config.yaml
arch: "resnet"
model: "sound classifier"
dataset: "acted Russian speech (Dusha)"
train_examples: 26041
n_mels: 64
hop_length: 320
input: "log_mel"
spec_augment: false
win_length: 400
targets: ["emotion"]
num_classes: 4
norm: "batchnorm"
activation: "gelu"
channel_attention: "se"
depths: [3, 3, 3]
kernel_size: 3
stem: "single"
avg_pool_shortcut: true
widths: [96, 144, 208]
mixing: "cutmix"
loss: "cross_entropy"
init: "torch_default"
residual_init: "zero_last"
optimizer: "soap"
beta2: 0.999
lr: 0.0022
beta1: 0.9
shampoo_beta: 0.999
eps: 1e-08
precondition_frequency: 25
max_precond_dim: 1024
merge_dims: false
one_sided: false
adamw_lr_other_params: 0.0016
steps: 12200
batch_size: 128
epochs: 60.0
lr_schedule: "linear"
final_lr_fraction: 0
warmup_steps: 610
weight_decay: 0.0
adamw_weight_decay_other_params: 0
Rows from block 6 of a small sound classifier, named by matrix and row number. Rows with one number belong to one channel. Each number is 500 + 50 x the weight over its row's rms, rounded and kept within 0 to 999. All counts start at 0. Numbers have three digits each. After the name is the row's rms in percent of the matrix's.
After each channel's rows are labels from the 100 clips, of 14976, where the channel reaches its highest value: "top examples" is what is common among them. Only what is clearly more common there than usual is listed. The data: acted Russian speech (Dusha). In brackets: how many of the 100.
# convs0: first 3x3 conv, stride 2 (model.blocks.6.convs.0.weight, 208x144x3x3, each kernel summed), inputs 0-71
# convs1: second 3x3 conv (model.blocks.6.convs.1.weight, 208x208x3x3, transposed, each kernel summed), outputs 0-103

convs0.55 096:468464499475419588479492507576490465508578408520555456527506546549486485514421451563556491486563454436496449482478518440448560378545437485611519459493495540447477466503537449490551529502506572494337419584502548493450
convs1.55 105:465526445609568527511532529570412490540483568551549514555562414520501506520455405393507428359599439492564392535495543533472432482461555499613505467523452523438492484553494533498553496431458548589478470527453524466487418522555562432449462588470492478469479584505451483377584503572549480440484406511463504558445487
top examples: emotion: positive (40)

convs0.202 108:486567460519470567477480489590481469492496430476520537575586493485460529529478485603515423514554491498526480544426546450571494520535419493534544521451509435495435482449437534483559544516549451566418479507486518615467
convs1.202 096:505545490467414599422564515463505444500427463465520478533452504415373452433434533454411494535406535591448516464453503570471492487571498459477528521464538571559511486465571488551479429554466544527493453563490455520513511441469502529499542503557475430572481487539542459545556519511556493564474438536489504472473420
top examples: emotion: angry (52)

convs0.94 088:543475503473513392522469497463432469555462557530478494470434551526444544441451469488501505512514516531554536340437567526444574562577536548477431545428553521495539502527493520531538448566590507504507492502531495547506
convs1.94 096:515434448520479573561449439471523510479495508509545463451488460444578544454452437486501521529567519483483448443470557434437443496484483432476520528556473587484436434546409564547494492565509609525521531532436505397560478502498553487514484488525461558525503487519575491398544513556475515564448564483509580477572564
top examples: emotion: angry (40)

convs0.22 104:621479477472446515515555465605514575539551472491470547465533570592370535477480518539537516533390498560565458471452401496489435478526507554489505490428472524568488477492468526474489509469453539524467475523449463548504
convs1.22 100:445506540521451454446457429555481549500546445534438456577576502495476393459521435498535568558494508521578370518518489496479497507387513410491436445518569529563533438606505473502508489536542500615573579461481430455379483536504490548461495424558480530534590501531442567563471523506489547461530513549481578489457436
top examples: emotion: positive (43)

convs0.185 091:485554428472471429535470515508544533513556446557438498449379475430538489527486471555484439567562606428474431555497449547546472548455529527483486451514476501476338471481545527442489458477537470500572527424477532425498
convs1.185 096:462523482486501532439553451523505464514454552480488452558545458515498465451519549397503500463509447487583534432412516516431493469481456457589492491472538443520466506449484508528561558458527518615463488526463491481508465450473549452444502545496537515493428578536488543473586441410565494467552382522474435462519523
top examples: emotion: positive (45)

convs0.117 102:386449430452534503404512560535524425459558582508479494539521507454536458467552518472564522461503556551545453475438518422495507448505393455448503573518513447594499466479472559450422547527517519431554487406528432426521
convs1.117 100:450473483526536422449509541471476587521447525564463449407558459479479481471482482548601531525435538464539450575557535503390524496502593537494483460424528574549490535560522499536509506496512486425486549466508490450587612546575418555524536525496513432490434591438439589524587561532571509516465436478418536386538558
top examples: emotion: positive (46)

convs0.193 096:426494469560538532459599472468487577488428473518498585606503459472559423533359535522490508403515475501505445498478470492454489467438537442493398471551559520510445532489422514492492499378471571437534592471500443447456
convs1.193 097:495442531520570564483521496461531460455529445541550515452533470538487446526552547578537462443490540470535493480430466481489492511493476542485476503383448477509514495526509425467394542413493593524502410569491462515509597425531433469587504387524461580588500494521434515471466549415439571611521530515448541504452454
top examples: emotion: angry (44)

convs0.126 089:435548506440567439502585501507449486509514517425527516597484466492588492468503425475505371499478553495511605511472530551481521492446495474488532463555395525546468553553382509612492537502528558450512488483405517466488
convs1.126 094:482520591517498526504489412489522470548482513382522532471525521594533608446544496531518476441408562426550458614548496523562565473435609577557536485580519522469558604504427415453547561492515467533535484590566482479519401408489527457498493384500448491414497450492556534479510435480524476510429502496485518470490450
top examples: emotion: positive (48)

convs0.8 099:507442516494529434487513459476536482498443468495468486515409537545545390465540465456506461548476520481402496534433510501478481564402479493517571514564552476509390629513516541479447535442498607474515464507506448408434
convs1.8 097:542456488517478520537386521505513531460498566451464582497534483490437471523501534568576509540459472486504500491492531540420589565459596525484348511496397467444548510456451542450586594528523555574499493491522454502473515472432548496595414587511557510615480466475438466416516430634482432482467512515511479380491555
top examples: emotion: angry (43)

convs0.77 099:453540527537462583543463580532533597488450535515482519519559466532503468482437418431519567510473505615473484363446459488483557580535484460575486492520451376463376528518483499531519511474460528470586544459444445458495
convs1.77 099:518541534415502433417585396506457476576483488445463561556612464559451477536482515570507471614531598519491584572496455555442529478506472495492477511581525483525507445479438522475550626370433480562487531542546479472496554485399515508474470489497482518397531553496537569497490513457519552500465494528521472519531584
top examples: emotion: positive (41)

convs0.4 095:419482500501463563531484593560496559502526468462410566547482434497526508584513566555565524593508540493568556468479466462492538488447522473416551471435438583541410528422441439499556470477512511527622592485545524577526
convs1.4 119:530532531547475558445471565459512468522422509473487462552474554475546551463543484460493509414590451475510491553492537517495572502512448507545484464590519611606457566485504507482501550572549522511466607489514466472513533508404465485431503462524602552502469473508510460525467574523589636567521421517449475551567494
top examples: emotion: positive (65)

convs0.169 096:463476559480436495495504598454473463520466454554478516456383511505553546573477497506559445510567466516501512567530478439517437436515514538554487540480418533513472448541572523444433560458422513511405430397494364544465
convs1.169 096:489387510540403496511555537449403417493426623450521514501512492519465520562532550505514496492465525420489466496405575441571491483585553563422490517525502574568532545501511559453499470508521561476496485481486617502431483521494521588532372465435494429486526523528548549446515497566504575460502419505508445522460560
top examples: emotion: sad (54)

convs0.170 095:595469522502558517476508485500511456454417359487523475534440481458448400544422545521451454396553494500518519542463557480558480430512479554558585536461582434619425446464493396611543462529476415539535466454547510497508
convs1.170 097:513455519514491541555509436504453624549556528496525654463482574555444528540521477473453445540529528501522603474513481568579522554423504550558535446468466468499461484416524436513547567457535483538551395509608462602489529496446487533584413521440621493563488456523564567450539534541576490502556526480515514503476463
top examples: emotion: angry (53)

convs0.43 092:442485462440432495439521576531494482524479481510484497516524495511573469427557445463536553474524582487518526525453417498525504600414545443565561537425342469557399507595504544509493488515587585561515577520409557488513
convs1.43 107:462511493534497466539429557402565576446509529424520581517518444442503558433523399514515501435528470488532515602505452503575544495526477567503580477543482463478558473419569479478531473520518516575526605446564425441498455458506437557567535476467438483555484431586483566608548465520450593439570492464490580517561513
top examples: emotion: angry (41)

convs0.6 104:511532518422423474549536535547397545516578457588536586464531462535474402444526493450578493478462502560492480640520467488477414510444469588497480443450511554520485566439545511345473549536509498472427468431447541479481
convs1.6 088:574541498433444503547472577536445438526414512499543508568380523438414493510559544403395529585529476556554380490423440479480562467527534465490540519519563543505509561543553509468496491592555483471526451503544476544509445481429576466479592481520456535589500520518628423516518484437428556523530534543430561534538497
top examples: emotion: sad (54)

convs0.15 092:539544538486515400550419565390531440465444482476561548489495526558466512501467513427517543500573490513467456487435546438432510436472532494576540523438404501470466589439559456473540451453451482450459520394472561449485
convs1.15 103:504495437508505510420434410466455501499533543437483557495436532511545644555495390424527465503520536492435511510517510513482395467537410498535519467545639397523566474561389514462556491445582543468651585430495534466544473508501412542390501539490489449459450526414530511476546511509516474364484505427481430458442504
top examples: emotion: positive (46)

convs0.135 104:506525379535513425418428434569551492525482548484530480561477434505518487482488442508609512488506509484510592557514566417516521428444502489540465535547640588537423615460484545489487395539479488608533506431532420473491
convs1.135 103:521554463525515439528555440528590473484513540517512476509416455436444530483448547424493478515464524464556600492526475440551547539450509491519571528493438582619401577516440522465515579471482488606524406510508363460502537486512453460534482397502555562536451540511596516406487452575477456491524542524529455446541473
top examples: emotion: angry (54)

convs0.40 094:464534532539498510511555475549445535370478532437496560612476419517471463480563550556502590534438388458512495495494467547571532500496524560500526565555456486537442547472473465623483583460603480467477551489535468562349
convs1.40 092:449432554442428467509568489482530474388462578542499463482455529469517528465540461459459489497544558564610531457616525478559456481454463470473540487463438585588543525380524544507480575505478472514467428539443440493449430454459565400572550542519519505563506461534551537484345494452497548575546389446505546520450525
top examples: emotion: angry (45)

convs0.149 105:565536523509324567528603442579480441449429460513539453480475501364474415593590513441450486469522543521541487407534508480448570539495478641488435490470472470446506511437550501562440579430496541490519529514468482447509
convs1.149 106:526554367468582446412621494556391545524537575492487450599640537586512481515515553561550503496566505540473530510492512529508443478515469502478437488530612471521539459494500525470478432458513510521489560550553513468667566538600475569535597494543488509531433512492526489474502499452537482493536584542481516520515572
top examples: emotion: positive (47)

convs0.79 101:427470431474540421453455435468486510515433512548431526486445500478512502472524522579493453505507451615496460529490466481608473513498607503508524548537411500459458588495533490538559464560486360565456637435494522483471
convs1.79 092:522524468556463573484407536585485413510500480499542503441497440500445474482510488468480512462435398480568578524533493492573596561447573489531595485513536424450447538456528576453475530549567549539541550445497464543522456448483533564596502522456432569455464433525493513439524478540572526542387541514522483371503469
top examples: emotion: angry (77)

convs0.17 104:454458491566503548540458490513460523511413367519457453577451496522431481523479436446455536538476452416508514589438569424556435556418494519573444485529591433539515469534507558486546458492593499474535494516460515564474
convs1.17 095:432497561520442537431482608561471450497572455413522572465526628576410462477573542580473466449525482481535446437419559512478492539441436580523527460581502448523539536604506510517535498510462400509437398515500541528374568504497444529465508492477425429442492430580461523548488565459521479458459419455585509481506600
top examples: emotion: sad (64)

convs0.34 090:511466558476503588440451519489487525483481500414517498437525502585472516536580452523489424511489499536479414467509519452492482592557459544498501510431470399543505478541568475479448560406465542591451568505529539480480
convs1.34 101:522414502554541547572495463415479537568476512541587496481510535406488562507415537500525434485392591478524462500439524544479541521536473438543510556408429550482508503476464506561559474546456472523567496569491593514517527523519557531438452478425559479461562444407467520454506532497503478474397508536493546497480464
top examples: emotion: positive (42)

convs0.103 093:521520505454416483559538524454504553568579505437550613485434606393549555467571507517472439497500573538499485566412383467531482548577496604561519461490477482461504435529527503479502452486542554454469555571518439430553
convs1.103 102:421512388529475510529537540544544393479411501514532489471478385617452526518466384549421452531493492472511469465591533421591403552464411544520439580554468520533581526595455531480464467480504513517459491512524548484496468499484608476523516544501507475504477524397476515490505532573469415403424463472546516526463500
top examples: emotion: positive (40)

convs0.196 111:450509481461417431436556472567528414512470470498462416517489496462408469514487471526435597493499498472539485504442503530513498550446542563552527479435452542536456487384456475504475412521535516395577500518377466492461
convs1.196 105:476563512517449467574453539545506464452470498522460445543484526474467499481476519482538515422486422561523519525495463475499514551511575498450475514511501640610517451446547409520468516589521393536459563586553478526509457548472472480476547437544573549545484490551571524522549557433618473536510544505489482546653566
top examples: emotion: angry (56)

convs0.194 094:470492393508460548473505604512536477532499507429569544474437533534410369583520422468592546555526487508476593513471523518462458470460464575437559456422543488428497449448636554562521438519435575501516489467526531507516
convs1.194 107:520434460597572612550492474417513439491517529541520454442502520365534551530465463456528465423509536420545501584500509484562575522434565468534440574398554586519519431580484455453463625517477602471498429561445476439588517557531587485486494590536518523498402466524452510520522443543504424450565544573534575507535525
top examples: emotion: positive (47)

convs0.173 103:494433571418522493487498528496539494517517536520510472485537473446556560454493470419526476423463515461589438458471474458365566517499465503416487451370496550504462473471477554567407566466450520540525502550485494616583
convs1.173 106:523440479549502470408508494461505522496441546524512470496649481470444485518451556543539540418377479565602564521489491429509545459474544534552488533539476531462559536535499380600498550519549447451500466508515554412504505493456542439481539452448516451589544577460538553522597524522538453404569456485532522506429511
top examples: emotion: positive (51)

convs0.106 098:440480478460523461468574565510512439475500352493500499564498501556500494449532456564435499451546495530602464505469485482461447510428358407422618551422470426542514518461524409575527467557480507541486541433513492511534
convs1.106 101:487486454598520563500545473462441547494469444544458520563492555520438431531461508546484572439504504514517457469476547394409368470452501475560537451498566452564517557537512551509483506519484424511505483541457402575512484527480474534600434458537492433477445530402589581463572469438568550576527494594422518543438529
top examples: emotion: positive (39)

convs0.201 097:472459463548462520405494468505519441590475417615472455474451498551486511542537493445424504480492480541413446443435534499456528527413508519565565503616515615461486414439462539547446528421453528563609434496443552485499
convs1.201 100:549498497454453434437389500476513498519368461501420431455533485540468454476544465536531590428498480423580461492415428432541518464468489526460577467558550543378513584472468497457520471513627517431413557409529512517400432539457501511475493517496484551493563599546485553407537502514538494541469496538575519497511463
top examples: emotion: sad (62)

convs0.24 093:582425490432513455503559472524553424467497461497473498514450478447462431511557505580467523443604513568507521536457513500531497449500566486516435482456548478451472598535466526557559613552550482429487496483471466591450
convs1.24 086:551509479548477587421523524355476485483473553491547475490571457506477492493525421516502569517542538516540469570475513527508491477542542516475485443431511578576498524632465502463467527515567550497455584586515541535444466533593474461536448469421472481443485549488522617526540504466539483429500470471478598490504489
top examples: emotion: positive (45)

convs0.165 091:458528418598521523431591444442516488402388503440420545458420439499452462529472491584506454486481454503538568561499488487516436466492495578429540517484461397497405660444534507450504493471489570456556533430469502523543
convs1.165 098:481450481466466469503436482516587592566411571566515557409557507443498543463570535501483460532500520435454541484500508581514484519428495539554522491508482550544562520525537513472451503476481511539554508423520418414505448540489429432478595418486488537458551400532539509513550531451535502423553539467515621497487430
top examples: emotion: angry (80)

convs0.95 092:602482515610519475435491482503562457392486417614598431513506432414525423460550423490500436496443476416519467610560492478438454573479548510473477544410526487525464505534353527500363540522468519488466534543560503425451
convs1.95 102:519479511495456371409529497373484504528460414530515453403679546635540494470493450550517517491341547550495523565542472536503495527433435485505460478499538474428536539570430572480466467501526506489523423513494491495485403401493510384496491495434517485522474463497470519522574495491554536386405483540494435479499466
top examples: emotion: positive (46)

convs0.80 099:475567550508496458520518475496436568516480531471496612423526502445470493546505461579541508507511509494502503519509537492491432513498531564557487389495496469407502553503502580440635485464487504539403481407539548518397
convs1.80 096:508450523491468417561437452497495511444460518507551563527463456473476502533604407445561500469508499473552448486520547521498495572516601517581529521453484495547642393500498530474504573486506491496466556473471575537530421444424538447446468495440513583492475562460500490536491513467451549538468486582464489525549400
top examples: emotion: sad (64)

convs0.125 098:461394541496505572505455507501514518440469665491603473569562560491503479522472414498598438522477428478546584457420423445436493508498578446518571440478490395529407445539528554497572475562468464431481539544417478523595
convs1.125 097:505526515528580601480545504467468491459590552392473416523459593485513455442525485474520457529417543547562552499552565470542566511495535410536517582551554510472428503514504488555494556460503566482417505494545558496507522444646478446440580431602531539438560490542595471511566592488553540472409577394457527504495450
top examples: emotion: angry (41)

convs0.60 087:434517453565430473520535435551522543525497520518567451418485496551370403518456513478485514446518498574503463532445498583498520554520542510498472484515474526407449473421542546587537427550506549495492476605373499529430
convs1.60 097:478546424531567384494561525605501433553499448543564554584566556554537539501439511427607459450471480535492513470474514496508413485471588449460404503467580503428550461584504461570542523412514480567492434447479583431509459449572447455365473455451545497490538542529464538517518500548522516392529480506433494494418568
top examples: emotion: positive (66)

convs0.10 105:507403482447490578468556496459471525418540471513570552462508511447477495469471481471577444483409490487524454450437558484478396523576392518496409552608430477565428584501517597435448491445471471479491504534542531478501
convs1.10 090:558461529529497534448456532469577460544504544463541504460476469574387584445439611412585602539501460527596567486411491539537479461537607542505403574657555519449530533480456588510440536523467487488504532507485544516496517509446501578578522522576494419548463475486476405498476546505477455462582525597462539454566445
top examples: emotion: positive (42)

convs0.190 095:464526561484461495453439501491451499435508504469534485549476442473465494480565500535462579493492457598488439514507464570425446555536423510512432424533459410474453508387505523529470563554498507481504477532467513531457
convs1.190 107:564490524589484338536506462380387510498529485495456448577441508398489533459519471515463435469359469492543437485607489499590488444422563454570507530477499555554519437573495459407422479551491528406551477485490460540495508479542426532484476483449443502553488555510524555508578533534616509471567446495550566503533474
top examples: emotion: sad (54)

convs0.159 105:506432509487450504402506534531472560474440431506439487536504471450485469618561463471465546527488421478495422527564480404526554467566472509482469471442567472434432454482536450490510589483561443469494433499616559423522
convs1.159 102:493505573442454462521461484535510443496480552428436497511417469443470444496470473519472552540533532444482538573556592484523575509576412445490546523461551534544518531480434571457535475585492469440557533519459504553410499482443486536531487480659469510546494484500433492515520503555551510549545518499568454547524482
top examples: emotion: sad (58)

convs0.115 105:419528529494430477430517523500492455475517510524498440399468604480477475537508491427583433525532546521600455540556447461527556429515445537402469463415463542486408434434457499452492488417458539556534504500485503424461
convs1.115 097:486577530511558492533459494529493511471579487559493509544611453623537451495461586572534464544481525506458515548478477530604457534519381509503414493458556458627444515427439418498461492471490480499460462430459532464559499463456572534415502620411535481458539497418463504498554522431581383471450549441553521526578610
top examples: emotion: positive (39)

convs0.176 099:344496511437532474466425445504390504485456509528461515446479528570434410535506521485428515385525542509546478601501445421467527453534471531502462502430510482511411495490544532505499557358509420450509463470518465491456
convs1.176 103:445559499525548611366387484531469505464544499481498503536500531481508503549555474442590545561539549458478493467528493547506499524493474473465489542539519445434518494486507483468517490457488413405549520339557642465461573535534522532435514541533560360539443537564527493414495521521512484539458506473410540451496438
top examples: emotion: positive (40)

convs0.108 118:526468473474524420497517438553606473499519391544443522414520509482395459605529415509427529446505533507417499496500532498440544481515527568534493464539492467528450550412546470416488523615526486432397524534535428494426
convs1.108 101:436572521481444619470523465436529440446539565443424395466471457568545355482440456489495526518471602493349602481399539481495513509519561423488557513534520478495432467477404537580409504514540496525539593518471499488533488495461519427518590483537459478489451559551547484499482422457561438466430544434445484431485500
top examples: emotion: angry (53)

convs0.113 083:424391474443493515436527387429434542534556435485563440419419552514415478476512440525483452491458455526511569423514485490502521452481476561453495472539497586464417436424447487519498470555408485543462462497504499393480
convs1.113 099:465534546495500493443398524465479444500458444532438618498524463484374490524523470520530503479574474469497462513491469541487505542436451561579512534450426436411575539504583443421521471437482532464486490446496480536492547462439487510484493549494646514489521573384522485512470505582472561550485410524456533511566468
top examples: emotion: sad (56)

convs0.85 094:509412511448471515474499567424499530555500486486475530460436513574464476548572430437515511526453486522428638553545568517407544515443523509469523406505526458402475531479530475496449417483491548615533486530456523501464
convs1.85 097:445539482497473473570506472478464452407500495422529515533475410514506537506444514530499564556493532454583558460493582499520469408486446524490515554557544466504578507525431497487436503498521487478544402464496472505507510473518470415490430544478517502497466551383562549489604544632527506444533460423466533561447517
top examples: emotion: positive (64)

convs0.90 101:509532606429451592456589528486599512441510434515507525563436510511526503433486434502473479533409604447500487560393467530448469557462559519565461514517517500558447495523501570449507532457516519573414521508522543532420
convs1.90 097:492491535580578574472549460526541536585449545493560443435485474548425456519517520539481554536367620488494506531403533552457534482551557470556394473573511475432512461456522476519528499441453518493521556537507532520618545556391506468547547452444557405516506561459491592545548509537527516487461521565428504504466444
top examples: emotion: positive (49)

convs0.152 093:502435475422498547500452471480462666462516460487436611505518465524507520493495380539484423458520547458483462596493516572527418553466501480486505484441549506488485490581463501469450539595441493538480539576562490458399
convs1.152 095:551483455489468550515440605592500487518516571487515458455420507521425451439458505531443498476467493576554456491577491421459505475356453476515476461554481503426516471486516520489467434495464439557508605505545429517431527485516530458569585506568477521535451501542523549501497484545473519480532407560521544403565640
top examples: emotion: sad (60)

convs0.46 093:529501499430575460429478512454463452507488466497480465574462483437452591540504517510483363463513456487467478550406463552562554567525393493460552437558536460512458498561491528494514609528362482513448499480575489443505
convs1.46 098:453455381509511550508498607488544457543520541460512469498599486427517509493465455439444496468456425487542469535452501422465492496456483496518436467486441475589530512498419474419476507470526616475492572483501460408417567400500524550453496491504502457554536564393549531374436542539548470559586502507575525529592448
top examples: emotion: sad (83)

convs0.48 094:428533469446533465501526518539442458601520489535489498492419487592552440441531521575528491496443380564494522574547450490492522398562562533489469450446455531452392427476507482443530445568511366597469597434471437478430
convs1.48 097:529519577546523473379481486500470493570437486569567467451454464492523505485542535499581458579577513515511587476548508492578411498550487430514492505480478516556551520458583591535555502468544467522438571618523521525488540433456549468506543573456475474576499496529519512454588538527500550466559461596443499547557496
top examples: emotion: positive (71)

convs0.84 087:467547472467463556478528449492495464491526420370542516522562583499413493514562464499517576461462537527521488562473503520505509420506406436530584472449467509495468533513416500498507530527464648398450513447464547485607
convs1.84 096:578499527528508509496518535450479498485507575541476542521476481428535475538604485461486438498407538549574479476559497465445508536463504543551505533445368448514471417498605573443619623529537434499456559500437523505490437523510529415497563494481519498509474472533647557522496432510518453525546572626456457511481476
top examples: emotion: positive (59)

convs0.58 124:536464578648469545491590494521540499480530504512459467447520489458559458513438518496449517564468541609442444530461459507463417557477460403488586399479474482521456502503505537472476464500527513400434467484386483574428
convs1.58 106:498467399405447595512518502514498610549359464534540530553513411469531540512473473438528450514481484468538535493562520581421448506484448562423524447437534489546445408477469564514563536534528551515465525519462551508590552463522537510570528523518401509433535473431426565540527488558480561486552568435414440520551512
top examples: emotion: positive (42)

convs0.112 098:557467491471478420518482455448460555510477535437474487511511577591526523559517415441428467515543536536427447430469418360532494462469462485459450458544439412518468431561473627519514526461420542482482435521519593453487
convs1.112 103:458564433543516471510440499569552499501542443578523379574428448501535527430422522570510481505542473489519471409433473424462507557361583564561401452550449420559493528515562505473489414505452528558470460564511543539414458415466496476565549536541547468554559490452466505484523471512465484503535476562578587424557575
top examples: emotion: sad (65)

convs0.53 100:468464476597450458566522346545526519492450509428500563468479473540434435563505459517573432484415524490535491528495516478490484504429478575490520471390442448515483564557479456519469546461465475518454512478442555526494
convs1.53 103:491539436549532526431607516531475483459505471555453544503412484452496446542466502475470475510523490517509583512510569548492494454503405505493422520471510439431455474521422506483418551494420536545512432479561534495434510530556448468576510530503542513516538543476564513412499499538529514550524650467517478423493399
top examples: emotion: positive (59)

convs0.73 103:601461519460532553500567493564536519424467408505537503525447521482419515516542502548508536461437426546516480386502519510597475482507458500444467518403447426532449535564500505444397510581480508551414498537409585473395
convs1.73 096:506512424504447525464476447646508447561520563547523526456478425509491444513484474428387491366582484422435529486433458506514429442558374512485571561490536480502421573508581529564555512493446469451520595508519482463524499460591476514446529480479442504493486517573590541531492473469496550503564542599485515585470534
top examples: emotion: angry (61)

convs0.47 103:466515457483485455400478514541565494407475497483538511513469494490553477458492463451562423472437527538527475503643519435518552428459581518460531426540542504497450562563560456518416550475511576481563500508649527485415
convs1.47 094:472461505512598388560504484532555503486476484518403499472473521525522420551492501456555458507628546541447400574537599484593542484508431504433447601522497506568486483440490549560569557433490449416498595489425478564579459439550455496537521448588528516531457574558543427571514501462507430514538492513482524544505512
top examples: emotion: angry (44)

convs0.120 105:518552522434438548509544460478609565439485515513435488560462472480544441424446463542455530498489535460449562516475505485466465654488479469421563430553496453534499537495562495507484492441495502546527549463539566490449
convs1.120 090:499522475532459362470527512576464535502452597452484477613601499536563490473485447445503521566494565520508463425464444496524443583487570543448528490474404486474483469513483545561548467432526504494501519523418470584542428595506444437476491523492417441481375531491594440454493560481502467466494439516458489457457618
top examples: emotion: positive (43)

convs0.124 103:488479432492482482536437488539471447463426470562471463546450488462470453519464422415445457558459544591475478460449501552622545488403541529545514423456460449547425451516493512470508491495430545502657543445501445487530
convs1.124 095:486511546536453516537489538483468460496483615513487388525453502512506484476505566588479522470587453378569489514493505517537564576541455508513578508556577530623433540395543466482573497522538550524488556483527572564529509459500476501500532625494483553499510507439549513501497486550503531480561506522602545434406597
top examples: emotion: angry (60)

convs0.86 099:578506603484580515520421507481484608399472414458489519443420525448506444484542587619439420525441400533572417523408536523533550540503364498494473448562530476523405560539505445560539478482502429531551525475486597486458
convs1.86 100:430503477490525673544505478496469568532448548525511483426495435506547453462494469384427565617534548451451552478438507489485463476447549417457443498560544526537503498480500509508566507588527379519524518504539414634523455534482518458503502565541512590539438595395468446490524518557484515536587447518474417449461477
top examples: emotion: angry (50)

convs0.171 090:512488563464469523588429473471486616471487398364476494490539496468489450548442434437503514528516559525467441524519430439457530475516465488546454471501455516441417502433461481467405472349493542471497433513532460516545
convs1.171 099:534509511473512432441552446460481557527514491495532413553511505451432609545498561427504457613508549430526577546558532469521472459524451445556577493512590487512503436404537462474557526411444459505494500532542474485554518532479567483458551473512535461474484462493543586489513528400457531477550523438466538533520555
top examples: emotion: sad (58)

convs0.138 093:426427444473437501449546469498551479498556415528465536452439498586564535478528484526454582476432474487425467482479548545457498430508419562405483475459598484476424477475493536423575531505541459486502536482380492438553
convs1.138 103:516542574555501558506547486496587502570476429518543553518466396516605514475525577508442492422509543504523530462497438477523521450361525593508558416469481503457465544527467588418392567522598538499528569598464503400561502480551494569455497528439462516446513518426425522528503462480488597518551499563527555461425493
top examples: emotion: positive (46)

convs0.23 102:548527509574452566555502514504590526486533526493514492445481509394542391478547478463553441531555473456491462430407507505467491487482497479588487462532435443479460566553510488570467506434581503520408538516561561468409
convs1.23 090:449498562495522414586432510527491542473432477487435538582423518413471517502489526536425507552439511512462483479520496482475472491619662437561504465495467614553459524464525507469460486614512572531468492446546426535526475434487537445512430491425493450541570532502467510563460563516492530517529465581502585456493552
top examples: emotion: sad (67)

convs0.130 099:584525384556472419499542486473488461551461499528574442383483600468515477480629486488559460492508456517443502518497504483473492578449515529470568450441606449461455481490464437536536441438556473509561534469485460535569
convs1.130 098:558461448495434491562519522445498450512522575499503509612547418512537456541433450451529509466480456539525473463435605482516481517482634429493559524505491521486530485530473615563493488499624510461492539561543598559478524556435437491560473543487536527440460559491460502399503536540576455482480447577586537447500516
top examples: emotion: positive (49)

convs0.100 088:490473499511517492541453370412457504413548520491507555556429487550420398527477467555518551510500579529500502551419526510559441453535559519505497476492463561541477558448472509492581464506432541503411584483528484418394
convs1.100 098:554503472597466604585446507569555479516514469470446531488446461448458493555446463407529502557542519522590454491463482444516515466485494424567537527513560632567449549480525528448460553417568473574502558465523464371465467488454482463510509487436536532552506531490497534420433494475494418491619419541488541488567503
top examples: emotion: angry (53)